A small self-supervised audio encoder (BEST-RQ), trained from scratch.
Model: 2.8M parameters, mfcc input, arch gmlp, norm rmsnorm, layers 16.
Training: muon at rate 0.0022, 40000 steps, batches of 64.
Data: 39062 training examples, 65.5 epochs.
Rows from block 2 of a small self-supervised audio encoder (BEST-RQ), named by matrix and row number. Rows with one number belong to one neuron. Each number is 500 + 25 x the weight over its row's rms, rounded and kept within 0 to 999. All counts start at 0. Numbers have three digits each.
After each neuron's rows are labels from the 100 clips, of 14976, where the neuron reaches its largest size: "lies over" is the class under the peak. Only what is clearly more common there than usual is listed. The data: synthesized solo parts of chorales (CocoChorales). In brackets: how many of the 100, against the usual share in percent.
# u: gMLP up (value half) (model.blocks.2.mixer.u.weight, 320x160), inputs 0-159
# v: gMLP up (gate half) (model.blocks.2.mixer.v.weight, 320x160), inputs 0-159
# out: gMLP down (model.blocks.2.mixer.out.weight, 160x320, transposed), outputs 0-159

u.111:483460503479553524507515481517518524490504480552464557531485487532472513518475502495516472503505468482493520524508523499508475518501455482479505418518479459470500455469534506529523528502495509485498487485530526509513484520526504516476495477494501528471472471503487441499478520548463501514495510477511448496518468496471516501467459534501523475479490530515546487509510477512511508550513489516491467466467530532490550495516526501495478517496527504485518484482532524479528475520470439
v.111:493487487481517537525508516498534526494480482483456534561485553524474531500497472482483471498481532448471466486552485512478490496492467513458543475504526525493522511540532469555536499532477497465489503517501477526450488501473484495483480479530514497490515496447501461534491501493481501519491544469527486462509490490510476467501469509484539503510506509503478460460495538531471483499512483514522462495506528508431542491487518528511472510478540515525499470475504522491524517503468512
out.111:491477493504508464516504483489499509492505518526466500566550527479468527480485471504538497500500509502525464484523469546467472533509521520514531465519488524458519480500504488498487516542482522526484500520473492511532509515476500505508501473471510487484519513540454470499481522503506524514515518469498462482524526515505480494524520539495495459518518493461465500512519541453446466499497553531500531506561509550454493523483434471496492529516524479523519457515536498469474490535506487
lies over: D5 (32 vs 2.9)

u.219:481516495479499475500531501516503492454450532519473513512532556499486455521501567515496492539477548541533541482504498458479516512490475482463520480525510498507504499493526498504524498512505577504528493495506499500512476504518491525520520467465531465543498486500550486493528485529519470524497532493531456489494469509493473491542436530498471458539490503477495525486526490438502489495532495543515490497509488482495499501500485492561469506502535491482510483520494533543527506513490516
v.219:528478488451472481493487489488505460472471495511497496491526532534495484510528460477500487512533482488473500429542511435467468519489491496469492488477517492536508533501538459499501470530516503490491503487482511501482497504562550540516495519497470502494484484504510486519526459456480505501475532495514487452487500528501503502472483525486502500461502523428512525518530534501465494496576490580496537491537482496494536507509517499520488496481474485494533509524466505512527486493497513
out.219:494480467432475487458557501498512509483495510504485502503480508525530459497555541492509522505528528507499487492506515461464461505512499488516496500502532503454473494490507530467532476522470519491476502523518528535491477482476515512546506489535469510506470493509504501508492452513461487450509540519491484521498513497457504462486510492543434480524478567512550461496495507487521499485532528546478524475501470486500523527511438501489526508531523484483503486542498519478503511514533525
lies over: B3 (44 vs 2.9)

u.73:468546473528480500459482486456480507497501487536504472471525529470447502472483508488505503500495494531489551480489489506533484534485515489492500508496490510538443497500507474454523496489477498496506505533515506495530496507478509488471553501496538515460446512523498535488522479511538481474491463514510528472550501574538527506499543520469498517521489495532517497506452485477520497480492496509500495456482519484508452527525510509493495435504526526523516535454515490524529464537531522
v.73:534475471507521468560460500525501532515494451504516506493473482472506492535473501470518510495530507531470515498483498504480524527529504531518497479482452537530509521504526520491511469461485548492568486488508540524496466488494489524491501492488519516479488515483458489474492530488481495498509503529505436490494536505512488478504494499474516513449501536483535489504449506524501553474495496479528501461493557493480479553494489513538502498471492551508522452518494477514448551517491477
out.73:489489548516474469509503515500486519477463474502499524497493472511497481476554439465524532515507485486493442521486459492466523496479490449501523487535489484451493495531470512483475493471490483503493504465499503481472527488482488511517463508505505510526524512473554544467457513494523492519519468441543536488524493497471494539495495529479515503502504521457467486467469533490508506542475476501514468495493464441538512526498468516499512506529472496440523464487476482498488467470514509
lies over: B3 (45 vs 2.9)

u.180:513515498481515495511501509499474507486509534497511520557503475529496507490483529486483481465444496483489473489481490492485521506524480487485564528487513503487520456469495494504534459480535502537487526534518475427521459474514503518512463480516557519517509480521488520519488485499490455560502497516578521478489534479476512480472506559544498517511480501482520508484518511494535477457510480476482505499460566450490515487478540489515499523517545506531495499495481471522480500498495499
v.180:485510499493484501512550498466514490508506495501484476499477485477448502458502505514555472540509501490493477521515459493502481480540507500503467500477484507515489522531516449477454453513495502525506535456504513500547512535485495471527470530515500513475499553457515485486494542463480520514477515536506436511509511486512477501507498517519541501480482505509494543497510483501460484513574457486459482504522499507473474458511464493533500465510476547502534482494458512489448493493521451
out.180:514503519533481501501499488480519476476478492542545523461499510493533508512554498463473483466505498497500451482551521488473494517495503476471492517509557493469484495489511523555544551480540478483519498519512536460449494504512545531498517473490493486484529484511488495498500506515535516478478492494474517474469505487480481469508534560465488485485515487544534522463478485474521517483477514490572524488497492532472479539536526516491493476467556455513484476522494513480500529509493488
lies over: silence (91 vs 12.2)

u.165:508471535460476521507540464508449478468472488473502516463536506499497481524518483503492489466530498532482517511471500516515513445464483508540516512478500501514529490503469492490470514490496537515478544512465486463563493454471528517444483526531510515490460472529485490511457501535532500483542503515499518512452470519480490498475507554469509485493469486547502478471496465523500480516533495572550539514511532503475485518470498502506505490476532483513524517495512479519486513513496522
v.165:470503488523531514507500523507544468465464521449479474475519510493489488496494527491504498495564469503457466533548506507486487474492481485550515487521475537495517536498527485513484508532527482448524492495431486528503512494478474544447481514500506506520449498519500478483489463472551516503476491505491514526512533516483515527476524484487526502507453493533537485471460496515512471554510455511481479537528569483486481482504504510483481519525503505489496479521491490535505502531483470
out.165:516494504509487485513495522518497499512482513498534545510477513468492534507493530482491511526488506475471510529530513464448477495473524478486518503519514434475539486467480485515515463482515504514513510488489490489520499529562463531502497464529483474526556502536507484483472460495477506492468473470519500453499495501541455491490505470493495464469474480500484449529446516474485515501528511557488474481509520482500451449518508490532524508496442557497463519496489484546502474488505487
lies over: B3 (37 vs 2.9)

u.8:495474500526533512495504481505511487538493459550484464499504456483494534510487462491484481485459513529487497495426489487495514489490470479459529534505506537489474466477487525495509470476503526523504537514490473555490491485499479495523472511493545505499534560487525496467518528466532471506545509565493486477474501517497511518524479527510474475494521454515540464547519547463483483489502523530492461503463486494489489546472472473487493497522482549488509493490513541485506523478501479
v.8:500519532496519475505504477480496456483471517482508496489514468531499521511467503530477510514525506540499514498475536500522514475497464465485465486452504535526518532514516475487489512489483504481481565530515487504467469488492476482496465468437493497497489555515538464516512486467511462481486495548499494504484498506485483520474469501545513530499502499545513506509517496501448545493497426518443475492510498488536547462479530471551495461496484490448507473481491486474534512482487516
out.8:510517559466479516546483517486504535495497536517508531515448522502509462491495503496503525446505500451548522502563509509517530537496485508542500521512493480438506505553545469510485476483489485525529538526531501490470491512495515534513529512475478485498452519482508532529540516537470490544467485497479499505508506511491511500512505503497486494507488514552544517467479458510496484502533463470524460517528469493509517462495528481530490461489510534501473502481480491549482512511465498
lies over: B3 (82 vs 2.9)

u.63:516464487515535508484509522471518450511477488491494534474500480518548496493480473523545479491468502510452464517502510492492502489481498513427557491492509492502492509472522495535465538513508444498491530480482505449489482430508540526510507500479504449458537491519523512498541519512539460525499493519516459476503509471527505502476508468494496504533494468491500512488478520515488500471487498514518448525497495515548527503480508508435484557510497490463515523507515469479525466485517521
v.63:476516521500502527488508517475479480487529538539527468541506519523551496529455548536469514483500484485563492514490492482469504493485463527455503525514499505508530496446513497469490488527560442504521497507471504471494513471527466481483494482494556503499469467514499539535489477503480508519475462500489477476507490529488475512471489514475525541529468494508521496463523558496481498546507520492469456511505504514553500515472492540506519493487514478527502481474505459474480509458505520
out.63:496531497519542496506471513491500499510502455488464514506529522545493497573473472458450501498489510474525511488481491559525526494501426463465498504517506464515494488505491572519500466472507474540483479481523474474507518473518493529516523532531498487524504471461513480517509536527496506513501466477505459469510458525489504550518492464457514526492495519486525483454471501530484486490523526494520511566525505499494518486501519490498481524465545498477463504512469499479507505513480498
lies over: D5 (63 vs 2.9)

u.299:498494457498477482547476483497510528545484543484505495501502491551512544488472512547479489512500482497509542497571466443493477486473430499475554446509545494497470500508488454481532446495495490485513503547490541480481500499486497475503488483468507462505466529518497502485495535492495500536515474520495513552499486517464481522514517466464510497530479490521544488482514486471472507505473502463476528481506517487521517505528508457500490521495481531493537462492526507467479506510509519
v.299:536520466497496529504481555516470475479476500488478515507473532476516538498527464465477524505468544496519504510490530506491453549546497557459520539496510517484497497537489502501477521493514523527509530488478510476491533481495477473510524480525479520479505524471507471520497483489511482462460531503504494483522520500513473474459519530506470462518502464495468513462508484498526482532522500498515479494484491401487512551498490549511481500498482540513492512544499487465437484509512511
out.299:490502493483475479520496480522496522513534537513544474463483522482489523488464485522520499528499514536475486540473510517511511487549468464499517487509523466518499519480493495469511481477540517507486514540497511485535486532526500462562514490489488461522523533529481506515467484499528536528509481520531471481539515491500546521536531462496519486461476506507577500488489509494440470496498523465467541499439482538529500503460494469480470472500485488522519464496483503500489558485488482
lies over: D5 (32 vs 2.9)

u.154:463513482516486481512489484483489518468523513555490492497493473520457503489517493444528531446500528500502515480527496487515511492506458513485495502483488508487512535511461495502543495517488484454502504491481477461490529474534471497518508497463463480501528497509511509517467522486501498502515557524486520515523537508568469479521497520493477481492499483558436465491520532471493473473508481515457516481492455489486514473487522468503573481563445477516496487485524475475481483468490520
v.154:465505490573489509519505519514489501524469518511464517538447503517504521517521504481495490524482525498497520519471510484457495522510523485485550507505477536519504503525495505483552528534514520548489459492511515499519472490465481493519477476500471497495502487474543509498491507509535513530528469553540498533510483507530519522471527499520493478484547483525476492529479521524490503457482526510495560546547533555523521508511484502540532473449490495557549504514505492496537516524505508
out.154:539479533456500485486492501459511516509492486492547469505552501508490522509518540500532466516480504476513488478519487508530480564531523499495465480485510474480479494461524538542474460509485502481484487471465460508516513505539509495517533504469527527518501509534491505456511477496468514486513506469434514495489535489507499506510500491468506498527459493461525522490511511494536500544513478459516437498479523481492446464512521471483448494521482544471482462506505514478469462466521479
lies over: silence (100 vs 12.2)

u.216:484485488508499501515510517477489480470495496560491480460540493504468487500544498501510515519464481480524490531513490478489471456524509504500509500491492505493481545472513500499493498480545501479512488545506488485536478504539483496492494473441488502516447470513535551481454470505508523494492532523514521483535532467505510511511522512521493513516467546529516476488507502536445540439507498485455461526522527498530482549498510446507502444483498520523485544532503499482499511462522444
v.216:483457514490494440482516514497505506507503550506513533471511508497519481516524509474527481453506474491544493444535515485429472519491460496535502522525513508481563530555491484488472476517505529478535499479513496525472489491506463543497496505526470539542479498514477499492519473472528539465509442510486515479541498494523491508518521526514479489492521479506471490489545530472498492504490543491495482489467520485486475449489496473489520530518519550502503437511524526488527481497497486
out.216:560531512500487513494501435555516566535511510465510534515465489477534508522457504488522500509485483533530504481471496554504486548486491491457514482523531493446491490495458482500497515517469517484532524488472503501463509467513514507510500502480526528498517502562489493525522512490485500476544515488485485504447519516483482530483489515514490522472498480471478524508487492473507486532499484485517510488527524527504509484480446466498487505495520426483515470443489463504533488505452501
lies over: silence (100 vs 12.2)

u.126:502550499494473488527512511536513498500563482484473475501505473477493465493523472524478476493522506499554475487477463476499515549515502501474496439533473529488560510481499485500461525521486512552466471552494479528516542474486486502543446509523473518493485520512493498478530489468484501488529522490489480485518433548458493484517503446520477515505455497523513525515509496513488494474516510519494498481493520491498488532541477479499490519486512505531507526512464498488442468459487521
v.126:542532474457515506479487535524488493475470496555486468512491519516460537510530492486511476538445522503430469549489501512496523516488502506469512488486474540489533512510492509498520496489510502521461527500488483504461496461537542496506456456480511495516461525511525506506466542529503513504517479546487439481521527525496488501516486448545453482468503511497493496486526528505465481512521530544498469485517509455489510466502492502531532471499520518470502475469496503478504482544484500
out.126:449509524509504515515482510486538499483499517501515534494458536520520516529502523527489490504478475510545521485472480448506520504506503519501447522521486463542470507527528555459554474518513499488488486491476541481501494523537511519509582491490479491454500478495476493478494472464514482520506506463471523462460513461499515530468501526450544477513525494524468488486477471498473511486497487527502519519520466487490493503518529536507482496498446500480499506494509469528526507450560497
lies over: silence (100 vs 12.2)

u.257:511494541472516486466519515500515488496520525518528512491526495502489453489541523473528492496495470492534496513490499444517532462558477490491488483520512491516485500462503472499487544497475567486499496504491439462463464522489509470477504473468498532508514477523481498530496527481456479480545481491530525533505515485486496528503517493426487568523503489511496482541538510515517523508474467516493463476498495527501479478489557512486486449503524496507514469464524487479540498519475531
v.257:535467514484559501541506505489491501515503501501518529496509519544503472489538531498466501513517523490498476492483493497568512430516449476484486509508506460498477495500507480486491540482471470457473499488476501509479479487513466517491524498500493556496536483499499531473512515487513509516526469473530523526519492482509483507530505491500481477493465531493522451505525507529477535463524467493485485502455484453476475536486574493487496478535497499466486423491463487468505496469473469
out.257:505468485485452451509476515469512480485489471512498522468496532453508503552500515523487470509467500495509497484474511502539569492484511493508503522544527487449500491501481473432504514492511503488518467506502510481490539484523496518483448547500507531510533478498491480492477510486472557510501475516504449499510502469493531492478519485479490532522492480527504485549530495484446549504495538544493559505518486460490495523505530509510513570513506471484516515496525490476478471467526500
lies over: D5 (25 vs 2.9); C#5 (25 vs 3.6)