{"model": "self-supervised audio encoder (BEST-RQ)", "dataset": "synthesized solo parts of chorales (CocoChorales)", "n_mels": 64, "drop_path": 0.05, "learning_rate": 0.0022}
Rows from block 3 of a small self-supervised audio encoder (BEST-RQ), named by matrix and row number. Rows with one number belong to one neuron. Each number is 50 + 10 x the weight over its row's rms, rounded and kept within 0 to 99. All counts start at 0. After the name is the row's rms in percent of the matrix's.
After each neuron's rows are labels from the 100 clips, of 14976, where the neuron reaches its largest size: "loudest" is the band of the loudest frequency at the time of the peak. Only what is clearly more common there than usual is listed. The data: synthesized solo parts of chorales (CocoChorales).
# u: gMLP up (value half) (model.blocks.3.mixer.u.weight, 320x160), inputs 0-159
# v: gMLP up (gate half) (model.blocks.3.mixer.v.weight, 320x160), inputs 0-159
# out: gMLP down (model.blocks.3.mixer.out.weight, 160x320, transposed), outputs 0-159

u.110 100:38 54 70 57 43 52 54 67 54 39 41 43 46 75 38 52 55 48 44 49 58 30 57 54 48 58 65 43 45 64 48 50 51 51 52 50 51 46 50 44 59 63 55 52 49 43 54 38 46 59 50 63 59 61 52 62 47 42 39 42 44 46 28 73 66 46 59 60 43 51 70 63 40 61 43 54 56 66 54 57 45 60 47 45 54 58 38 61 57 28 55 32 56 81 35 57 58 50 37 48 55 39 60 59 51 31 63 49 64 52 65 46 40 46 50 47 29 47 47 44 51 31 49 55 36 54 33 53 55 48 37 39 42 55 37 51 69 47 38 42 59 62 58 47 57 32 57 61 38 48 46 44 36 44 51 37 48 35 48 61
v.110 101:33 30 41 42 39 65 36 62 43 53 56 72 45 40 71 56 60 41 49 33 40 51 42 48 39 47 41 65 34 29 52 60 66 51 45 59 52 44 50 50 43 50 42 37 46 44 58 44 45 51 49 46 39 54 67 44 64 43 37 44 56 59 45 43 43 44 55 57 52 37 58 61 58 62 61 56 44 53 55 45 54 56 49 56 59 33 51 44 57 55 46 71 50 43 58 45 44 62 49 40 54 50 48 46 48 43 52 69 40 36 57 77 60 46 32 52 31 65 42 57 56 58 56 43 58 39 44 37 68 40 57 56 49 49 31 51 37 51 40 55 39 43 38 52 82 41 49 51 31 61 69 37 52 43 42 46 56 49 47 40
out.110 104:41 48 61 38 61 37 60 56 62 56 46 47 51 37 43 39 42 47 57 41 61 35 39 50 52 63 69 48 37 58 45 43 51 37 63 53 49 39 62 64 48 50 46 28 44 48 34 33 32 41 50 39 49 60 52 52 33 60 56 49 53 39 40 51 36 42 46 54 54 64 40 49 58 44 38 46 56 45 42 68 51 69 55 53 34 48 38 40 68 40 55 48 60 49 41 50 41 51 64 62 47 61 55 63 62 68 56 58 52 34 60 51 48 46 53 38 50 58 59 44 41 27 67 57 49 61 68 53 39 52 36 28 45 45 48 51 38 37 57 49 43 54 45 28 47 50 54 59 67 59 44 57 26 49 61 56 55 54 42 71
loudest: 250 to 500 Hz

u.112 095:48 58 69 72 79 46 48 44 59 54 48 52 52 37 50 35 48 37 33 44 30 45 43 45 52 53 50 36 33 54 54 54 50 48 33 38 45 62 35 50 59 64 51 63 44 55 37 61 43 41 59 56 61 55 47 48 57 52 35 51 63 54 54 58 50 65 66 42 51 48 57 50 24 52 52 64 49 33 48 63 42 53 40 37 43 70 55 48 53 33 55 58 48 38 62 71 53 57 49 53 56 61 41 44 63 29 43 46 50 58 35 36 48 48 43 38 61 52 65 49 54 56 56 45 68 35 58 35 65 52 63 52 47 45 40 41 31 51 51 35 40 56 56 53 37 44 52 50 35 54 43 31 48 50 40 53 66 58 46 55
v.112 078:43 30 50 46 54 28 50 49 53 61 56 46 53 52 42 46 64 57 52 48 34 37 59 55 56 61 74 58 64 39 45 41 50 48 39 40 39 53 47 63 42 46 43 53 42 37 51 73 62 57 41 38 53 54 69 44 39 34 58 39 39 49 42 56 63 51 55 64 40 47 61 46 40 53 37 69 44 48 48 36 53 45 51 48 49 47 42 39 53 44 42 49 57 56 63 53 57 52 56 47 45 45 60 58 68 41 57 62 36 61 27 78 32 49 40 28 48 54 50 60 37 43 52 50 59 51 52 52 40 55 75 39 46 48 34 45 46 56 60 55 52 42 53 52 48 55 27 60 43 41 68 68 52 47 48 56 37 46 72 46
out.112 086:29 42 61 37 45 54 59 48 57 37 59 41 61 41 62 52 42 37 65 58 34 53 61 39 40 47 60 61 66 48 55 46 31 42 56 46 39 56 42 51 49 61 52 51 45 53 55 57 52 77 40 62 52 44 58 56 39 54 43 40 39 56 44 38 59 68 54 57 66 53 70 34 61 51 62 53 52 37 60 51 46 53 41 35 56 51 61 52 48 35 50 49 51 47 44 46 43 65 23 35 70 51 55 45 70 45 46 27 62 49 47 57 60 47 47 42 36 60 49 52 51 48 46 54 47 46 45 47 44 65 55 40 55 54 55 52 55 38 38 58 28 34 61 54 40 55 43 52 22 69 53 69 49 40 60 38 53 39 57 49
loudest: 1000 to 2000 Hz

u.227 112:66 45 60 46 58 50 40 54 51 50 54 48 39 49 64 39 54 59 57 33 64 48 56 49 49 39 38 46 50 57 48 63 60 62 57 59 68 57 36 48 44 50 41 30 52 67 63 40 54 63 26 41 61 44 54 38 47 62 64 47 49 48 47 65 36 36 50 69 77 46 39 55 64 33 33 55 36 49 39 46 41 64 56 46 60 44 49 64 49 54 58 42 45 44 56 55 57 50 41 57 52 52 60 48 62 51 42 45 36 50 54 42 30 36 41 43 41 71 57 53 64 44 52 49 36 43 56 43 29 60 31 52 54 48 53 41 53 42 51 49 36 51 42 48 52 47 65 57 46 54 77 63 65 42 51 66 41 45 60 64
v.227 094:58 42 53 50 41 32 49 37 52 61 40 44 43 60 35 58 55 57 48 40 40 51 48 51 58 57 41 41 43 51 48 62 62 51 34 46 54 70 47 45 45 42 53 75 70 45 34 54 40 50 66 56 55 41 39 67 45 35 54 62 47 57 26 58 45 35 65 43 50 34 37 63 67 55 60 64 62 42 60 56 56 56 58 57 53 52 53 17 52 51 48 37 46 44 29 44 53 57 52 56 46 42 60 32 56 50 44 42 43 49 57 41 30 49 46 58 40 36 61 44 40 51 32 51 34 53 61 43 51 49 59 39 51 51 43 65 52 47 51 53 59 64 55 39 56 26 36 49 60 46 48 43 55 43 43 33 55 34 44 60
out.227 101:55 53 49 60 44 44 62 49 46 31 55 51 62 55 54 48 51 56 53 53 48 55 57 44 59 40 67 56 51 44 55 51 63 65 46 62 62 50 43 46 50 52 60 60 39 24 50 67 49 40 34 36 56 48 57 30 53 48 65 39 49 52 50 45 44 46 78 67 71 58 59 60 34 58 66 59 44 49 50 33 57 44 52 51 59 49 31 60 45 47 35 31 34 38 49 55 40 55 48 34 45 43 48 66 56 47 44 50 46 49 67 46 43 50 73 54 42 44 44 45 58 43 58 42 63 57 39 29 66 58 61 53 44 30 60 35 54 61 55 47 43 50 71 61 42 60 36 70 50 49 54 41 52 58 43 53 42 49 68 41
loudest: 500 to 1000 Hz

u.220 101:54 60 50 51 40 47 51 41 59 48 29 46 41 47 47 39 25 47 42 31 47 46 39 61 42 46 43 63 66 43 46 56 36 46 36 59 63 57 57 55 55 47 35 45 52 58 35 66 66 48 54 62 60 55 55 47 67 52 50 56 63 48 40 50 61 40 54 48 49 56 60 51 51 45 48 42 57 60 22 35 61 53 37 52 42 51 52 51 46 45 39 44 45 47 53 73 62 47 42 49 45 49 63 62 61 49 59 66 62 43 43 50 41 64 44 60 61 41 62 35 46 55 53 53 67 52 37 49 49 48 62 62 65 71 26 52 36 66 51 55 47 55 29 57 66 66 55 48 50 45 54 58 61 36 45 71 63 26 58 56
v.220 085:51 31 41 56 43 53 51 59 47 56 37 49 73 57 40 39 56 40 42 73 42 45 40 68 57 50 43 50 39 55 58 46 53 44 39 45 35 50 52 48 50 48 47 61 50 57 44 47 46 40 34 50 56 36 46 56 46 49 48 56 54 46 43 38 59 46 52 52 44 26 51 60 41 47 39 42 50 48 61 50 46 49 50 65 60 47 55 51 43 43 64 56 61 54 48 28 37 29 38 40 52 50 64 45 52 46 70 29 48 60 33 44 46 54 61 54 52 53 78 37 58 42 41 64 48 49 57 46 51 57 32 36 37 39 66 54 67 65 56 60 64 23 29 51 59 57 51 34 41 61 51 34 58 48 50 34 56 37 58 46
out.220 084:59 33 47 61 43 48 64 60 51 51 56 45 36 66 55 58 60 49 50 50 31 46 55 53 38 48 40 65 43 55 67 54 51 63 47 59 59 42 46 72 45 31 51 54 51 50 49 43 57 65 49 54 57 62 43 36 57 45 52 36 40 42 54 52 34 55 48 51 54 64 53 56 40 39 49 50 34 54 27 43 47 57 27 53 62 58 48 50 49 46 47 74 27 63 59 41 64 46 32 54 62 64 62 47 40 47 61 63 71 39 50 68 60 50 42 52 54 46 38 53 55 61 48 49 43 41 61 48 37 53 35 43 66 58 52 59 43 68 69 33 43 30 42 55 44 47 67 50 57 53 57 45 39 64 63 54 66 44 55 46
loudest: 1000 to 2000 Hz

u.257 099:44 49 47 43 55 57 59 65 56 40 40 64 52 61 26 44 43 50 38 71 70 59 46 57 58 36 38 59 58 54 58 44 46 35 29 56 48 37 50 65 56 34 56 63 55 55 64 36 37 50 42 59 53 61 56 33 60 32 48 57 46 51 41 60 55 67 53 51 46 58 53 53 58 47 54 47 47 48 45 49 42 46 58 60 36 28 41 55 46 63 47 36 40 52 55 39 45 57 57 57 62 49 44 42 59 38 56 37 50 47 39 54 46 56 62 43 39 44 58 60 50 60 46 52 39 35 38 41 67 60 62 64 52 45 71 59 71 62 49 39 49 50 66 38 48 48 40 51 56 44 26 50 48 51 23 54 58 55 27 49
v.257 098:47 67 48 54 43 36 65 35 40 57 42 50 60 58 61 55 37 50 68 35 64 30 39 27 43 53 43 51 52 50 56 64 29 62 45 33 43 40 61 44 51 45 45 40 47 54 52 50 50 64 51 46 49 60 47 49 30 51 42 43 44 59 47 42 63 44 63 53 47 60 52 43 44 67 55 71 63 38 41 55 50 44 62 63 38 53 60 48 59 52 59 56 51 28 50 31 44 46 40 40 45 53 60 40 44 57 57 45 37 71 55 49 57 45 47 45 51 46 55 62 50 47 39 66 61 33 50 38 49 47 33 50 77 57 37 32 37 69 50 44 52 52 45 38 48 50 65 35 51 54 38 59 57 55 52 39 42 35 33 43
out.257 109:40 64 46 61 60 52 68 53 26 48 47 64 34 60 48 30 61 42 76 47 47 60 26 51 43 45 51 45 48 46 40 36 45 54 36 54 45 47 61 63 41 55 55 47 38 60 52 55 51 43 60 47 54 52 44 58 35 48 41 56 48 43 48 53 64 48 56 48 33 50 47 47 56 64 60 42 45 48 51 51 48 43 46 50 36 54 60 42 41 51 67 61 40 51 44 60 57 69 49 43 30 59 60 45 30 72 62 36 49 63 40 29 58 52 52 41 39 38 46 62 32 58 34 51 29 45 66 44 50 46 55 57 47 41 43 55 36 35 36 43 59 39 47 68 53 33 51 51 47 63 67 49 57 52 51 53 36 44 35 52
loudest: 1000 to 2000 Hz

u.303 116:54 49 39 42 68 59 45 58 62 44 31 44 44 62 59 40 64 53 46 60 47 53 50 57 51 63 35 59 66 54 49 34 68 59 42 49 66 50 39 60 55 46 45 45 61 47 42 55 55 64 65 47 59 72 58 40 37 73 67 36 53 48 44 60 41 35 42 52 62 63 54 51 44 52 57 45 32 29 68 58 49 53 56 62 52 45 60 51 63 56 49 50 43 45 45 33 38 46 51 51 53 66 38 51 53 48 55 45 49 51 47 39 59 66 47 52 42 41 47 66 38 54 37 59 50 42 47 61 39 35 43 40 20 54 36 41 47 47 49 42 58 47 50 43 37 48 42 74 60 66 60 50 45 36 55 50 56 52 53 23
v.303 100:49 38 62 34 66 50 51 69 56 61 48 51 57 48 70 50 45 56 65 43 56 73 31 53 58 43 45 53 41 49 51 69 64 43 62 45 32 53 62 49 57 45 47 39 61 54 35 49 61 56 69 43 40 55 43 56 55 65 27 60 54 65 55 59 40 57 59 40 63 50 51 36 44 68 68 66 54 66 51 42 52 49 45 47 63 53 45 57 56 45 74 47 40 58 57 48 47 58 23 51 29 56 67 62 33 50 56 60 65 57 53 56 44 41 51 73 54 39 51 43 47 58 58 53 55 45 46 64 61 48 62 47 41 43 54 64 58 50 63 54 41 53 54 60 51 51 47 55 45 45 54 42 56 57 38 66 50 68 49 53
out.303 111:52 44 56 58 34 37 41 40 46 48 48 61 52 35 43 52 44 35 47 37 43 44 53 61 36 54 72 60 56 86 57 44 38 42 35 39 42 54 50 38 46 47 43 57 43 55 50 48 44 39 59 45 54 63 65 47 45 47 50 66 51 59 57 36 43 36 46 29 49 44 46 46 42 48 37 56 57 36 55 58 42 59 52 54 69 57 48 33 39 46 68 44 54 59 54 41 47 35 52 36 55 33 42 33 47 56 43 49 46 43 56 37 72 52 49 43 44 64 40 42 58 52 50 53 41 44 58 50 40 43 56 22 53 78 52 44 51 45 59 52 39 58 52 61 54 32 47 61 46 46 49 30 50 57 53 61 31 30 59 54
loudest: 250 to 500 Hz

u.296 103:48 57 49 52 76 59 40 62 54 19 46 70 51 55 41 59 32 55 53 46 45 57 43 48 41 50 31 43 52 43 49 45 46 45 40 44 40 34 52 53 59 59 59 60 42 48 60 47 52 52 76 55 58 49 37 37 56 33 37 48 47 63 49 35 41 48 45 47 54 35 53 52 56 39 54 44 42 50 33 91 55 36 57 36 46 50 51 49 51 48 51 32 66 62 43 59 42 40 54 44 47 63 64 56 37 38 50 64 44 46 47 52 69 52 47 63 39 58 43 41 45 52 59 62 54 47 57 71 54 48 40 44 48 41 43 51 63 48 53 45 49 54 51 42 60 68 62 49 72 46 50 45 45 41 44 55 67 35 52 58
v.296 102:57 50 61 51 30 54 66 52 47 58 55 50 51 39 52 53 39 55 43 43 30 58 70 25 36 32 48 70 61 52 61 59 40 44 54 69 41 37 55 63 41 49 49 38 50 60 44 61 64 40 54 45 53 71 57 62 46 39 59 69 64 55 59 43 65 47 33 53 58 52 44 56 60 56 37 44 47 55 48 62 47 37 62 44 55 58 59 54 31 65 44 63 35 49 65 50 55 57 68 54 55 26 51 37 53 53 56 58 39 60 42 54 26 55 48 65 56 40 47 42 52 58 53 57 57 32 32 54 55 40 49 51 59 47 40 47 48 56 49 41 34 30 60 53 40 54 50 42 52 46 65 37 57 41 56 56 44 47 42 42
out.296 107:62 57 34 53 39 60 45 47 39 60 46 53 31 49 44 56 53 26 54 41 53 60 53 59 49 69 53 49 59 66 59 55 50 64 47 55 28 45 60 63 64 65 43 46 37 54 48 53 43 65 53 57 49 44 46 41 40 44 45 45 70 51 43 45 47 48 56 33 48 38 68 59 56 40 57 63 45 40 61 46 42 49 67 54 49 52 37 30 49 38 52 50 47 36 40 56 56 68 58 53 29 55 43 47 55 66 42 48 62 60 52 42 53 43 51 40 40 37 49 60 63 31 51 45 49 48 70 44 61 55 66 47 54 28 47 51 35 38 52 36 58 39 50 67 65 41 42 36 59 33 40 41 43 58 67 42 44 51 56 30
loudest: 500 to 1000 Hz

u.23 105:50 51 43 54 63 41 51 48 46 38 44 48 67 45 57 47 44 55 67 50 53 62 56 37 59 54 51 65 56 86 73 52 50 68 41 56 55 54 41 49 58 38 51 58 43 46 61 46 64 28 53 55 53 42 41 55 47 44 60 60 50 56 47 42 52 51 64 66 41 49 46 41 33 44 57 49 49 48 58 64 34 49 55 57 46 51 49 43 54 58 40 34 40 74 45 27 66 42 42 55 49 45 69 28 62 38 46 44 36 47 47 48 39 51 43 52 51 66 58 57 51 47 69 61 47 49 49 34 46 67 63 53 58 57 42 31 62 33 38 46 59 30 41 44 40 59 61 40 34 44 52 56 50 46 48 60 54 41 34 53
v.23 110:49 41 48 51 49 51 40 51 45 50 62 18 61 63 63 62 49 54 44 44 60 32 53 59 45 52 61 43 55 26 44 43 52 44 35 44 42 50 44 45 53 45 51 71 44 58 50 74 61 53 34 52 50 43 65 44 45 52 40 37 57 26 53 48 55 58 56 32 58 42 33 44 45 41 44 30 58 55 42 35 38 51 33 55 36 34 51 37 42 44 70 46 37 49 69 35 45 51 48 50 56 51 51 58 50 54 49 60 57 50 58 50 46 39 47 49 37 47 52 67 36 33 54 40 50 46 57 78 56 47 66 53 35 65 40 58 46 42 56 33 65 45 39 49 71 44 47 45 42 43 63 45 42 52 48 48 48 47 44 47
out.23 108:45 58 51 53 33 52 43 57 64 23 45 42 38 54 43 47 47 57 42 34 48 48 50 50 46 67 41 58 55 55 36 62 79 34 44 29 45 62 53 51 66 61 58 52 36 37 29 71 40 53 51 45 63 41 50 54 60 48 57 60 39 43 47 59 37 50 44 57 45 62 46 52 45 65 58 57 51 62 42 53 54 36 54 47 72 43 66 53 55 59 55 51 67 51 49 52 64 39 65 55 46 46 52 37 77 57 39 55 49 58 53 51 48 52 48 31 52 56 42 36 57 55 51 54 37 41 54 53 55 40 41 70 51 57 47 45 74 46 47 55 59 54 65 51 63 53 61 68 66 56 59 54 55 39 36 53 33 49 46 40
loudest: 1000 to 2000 Hz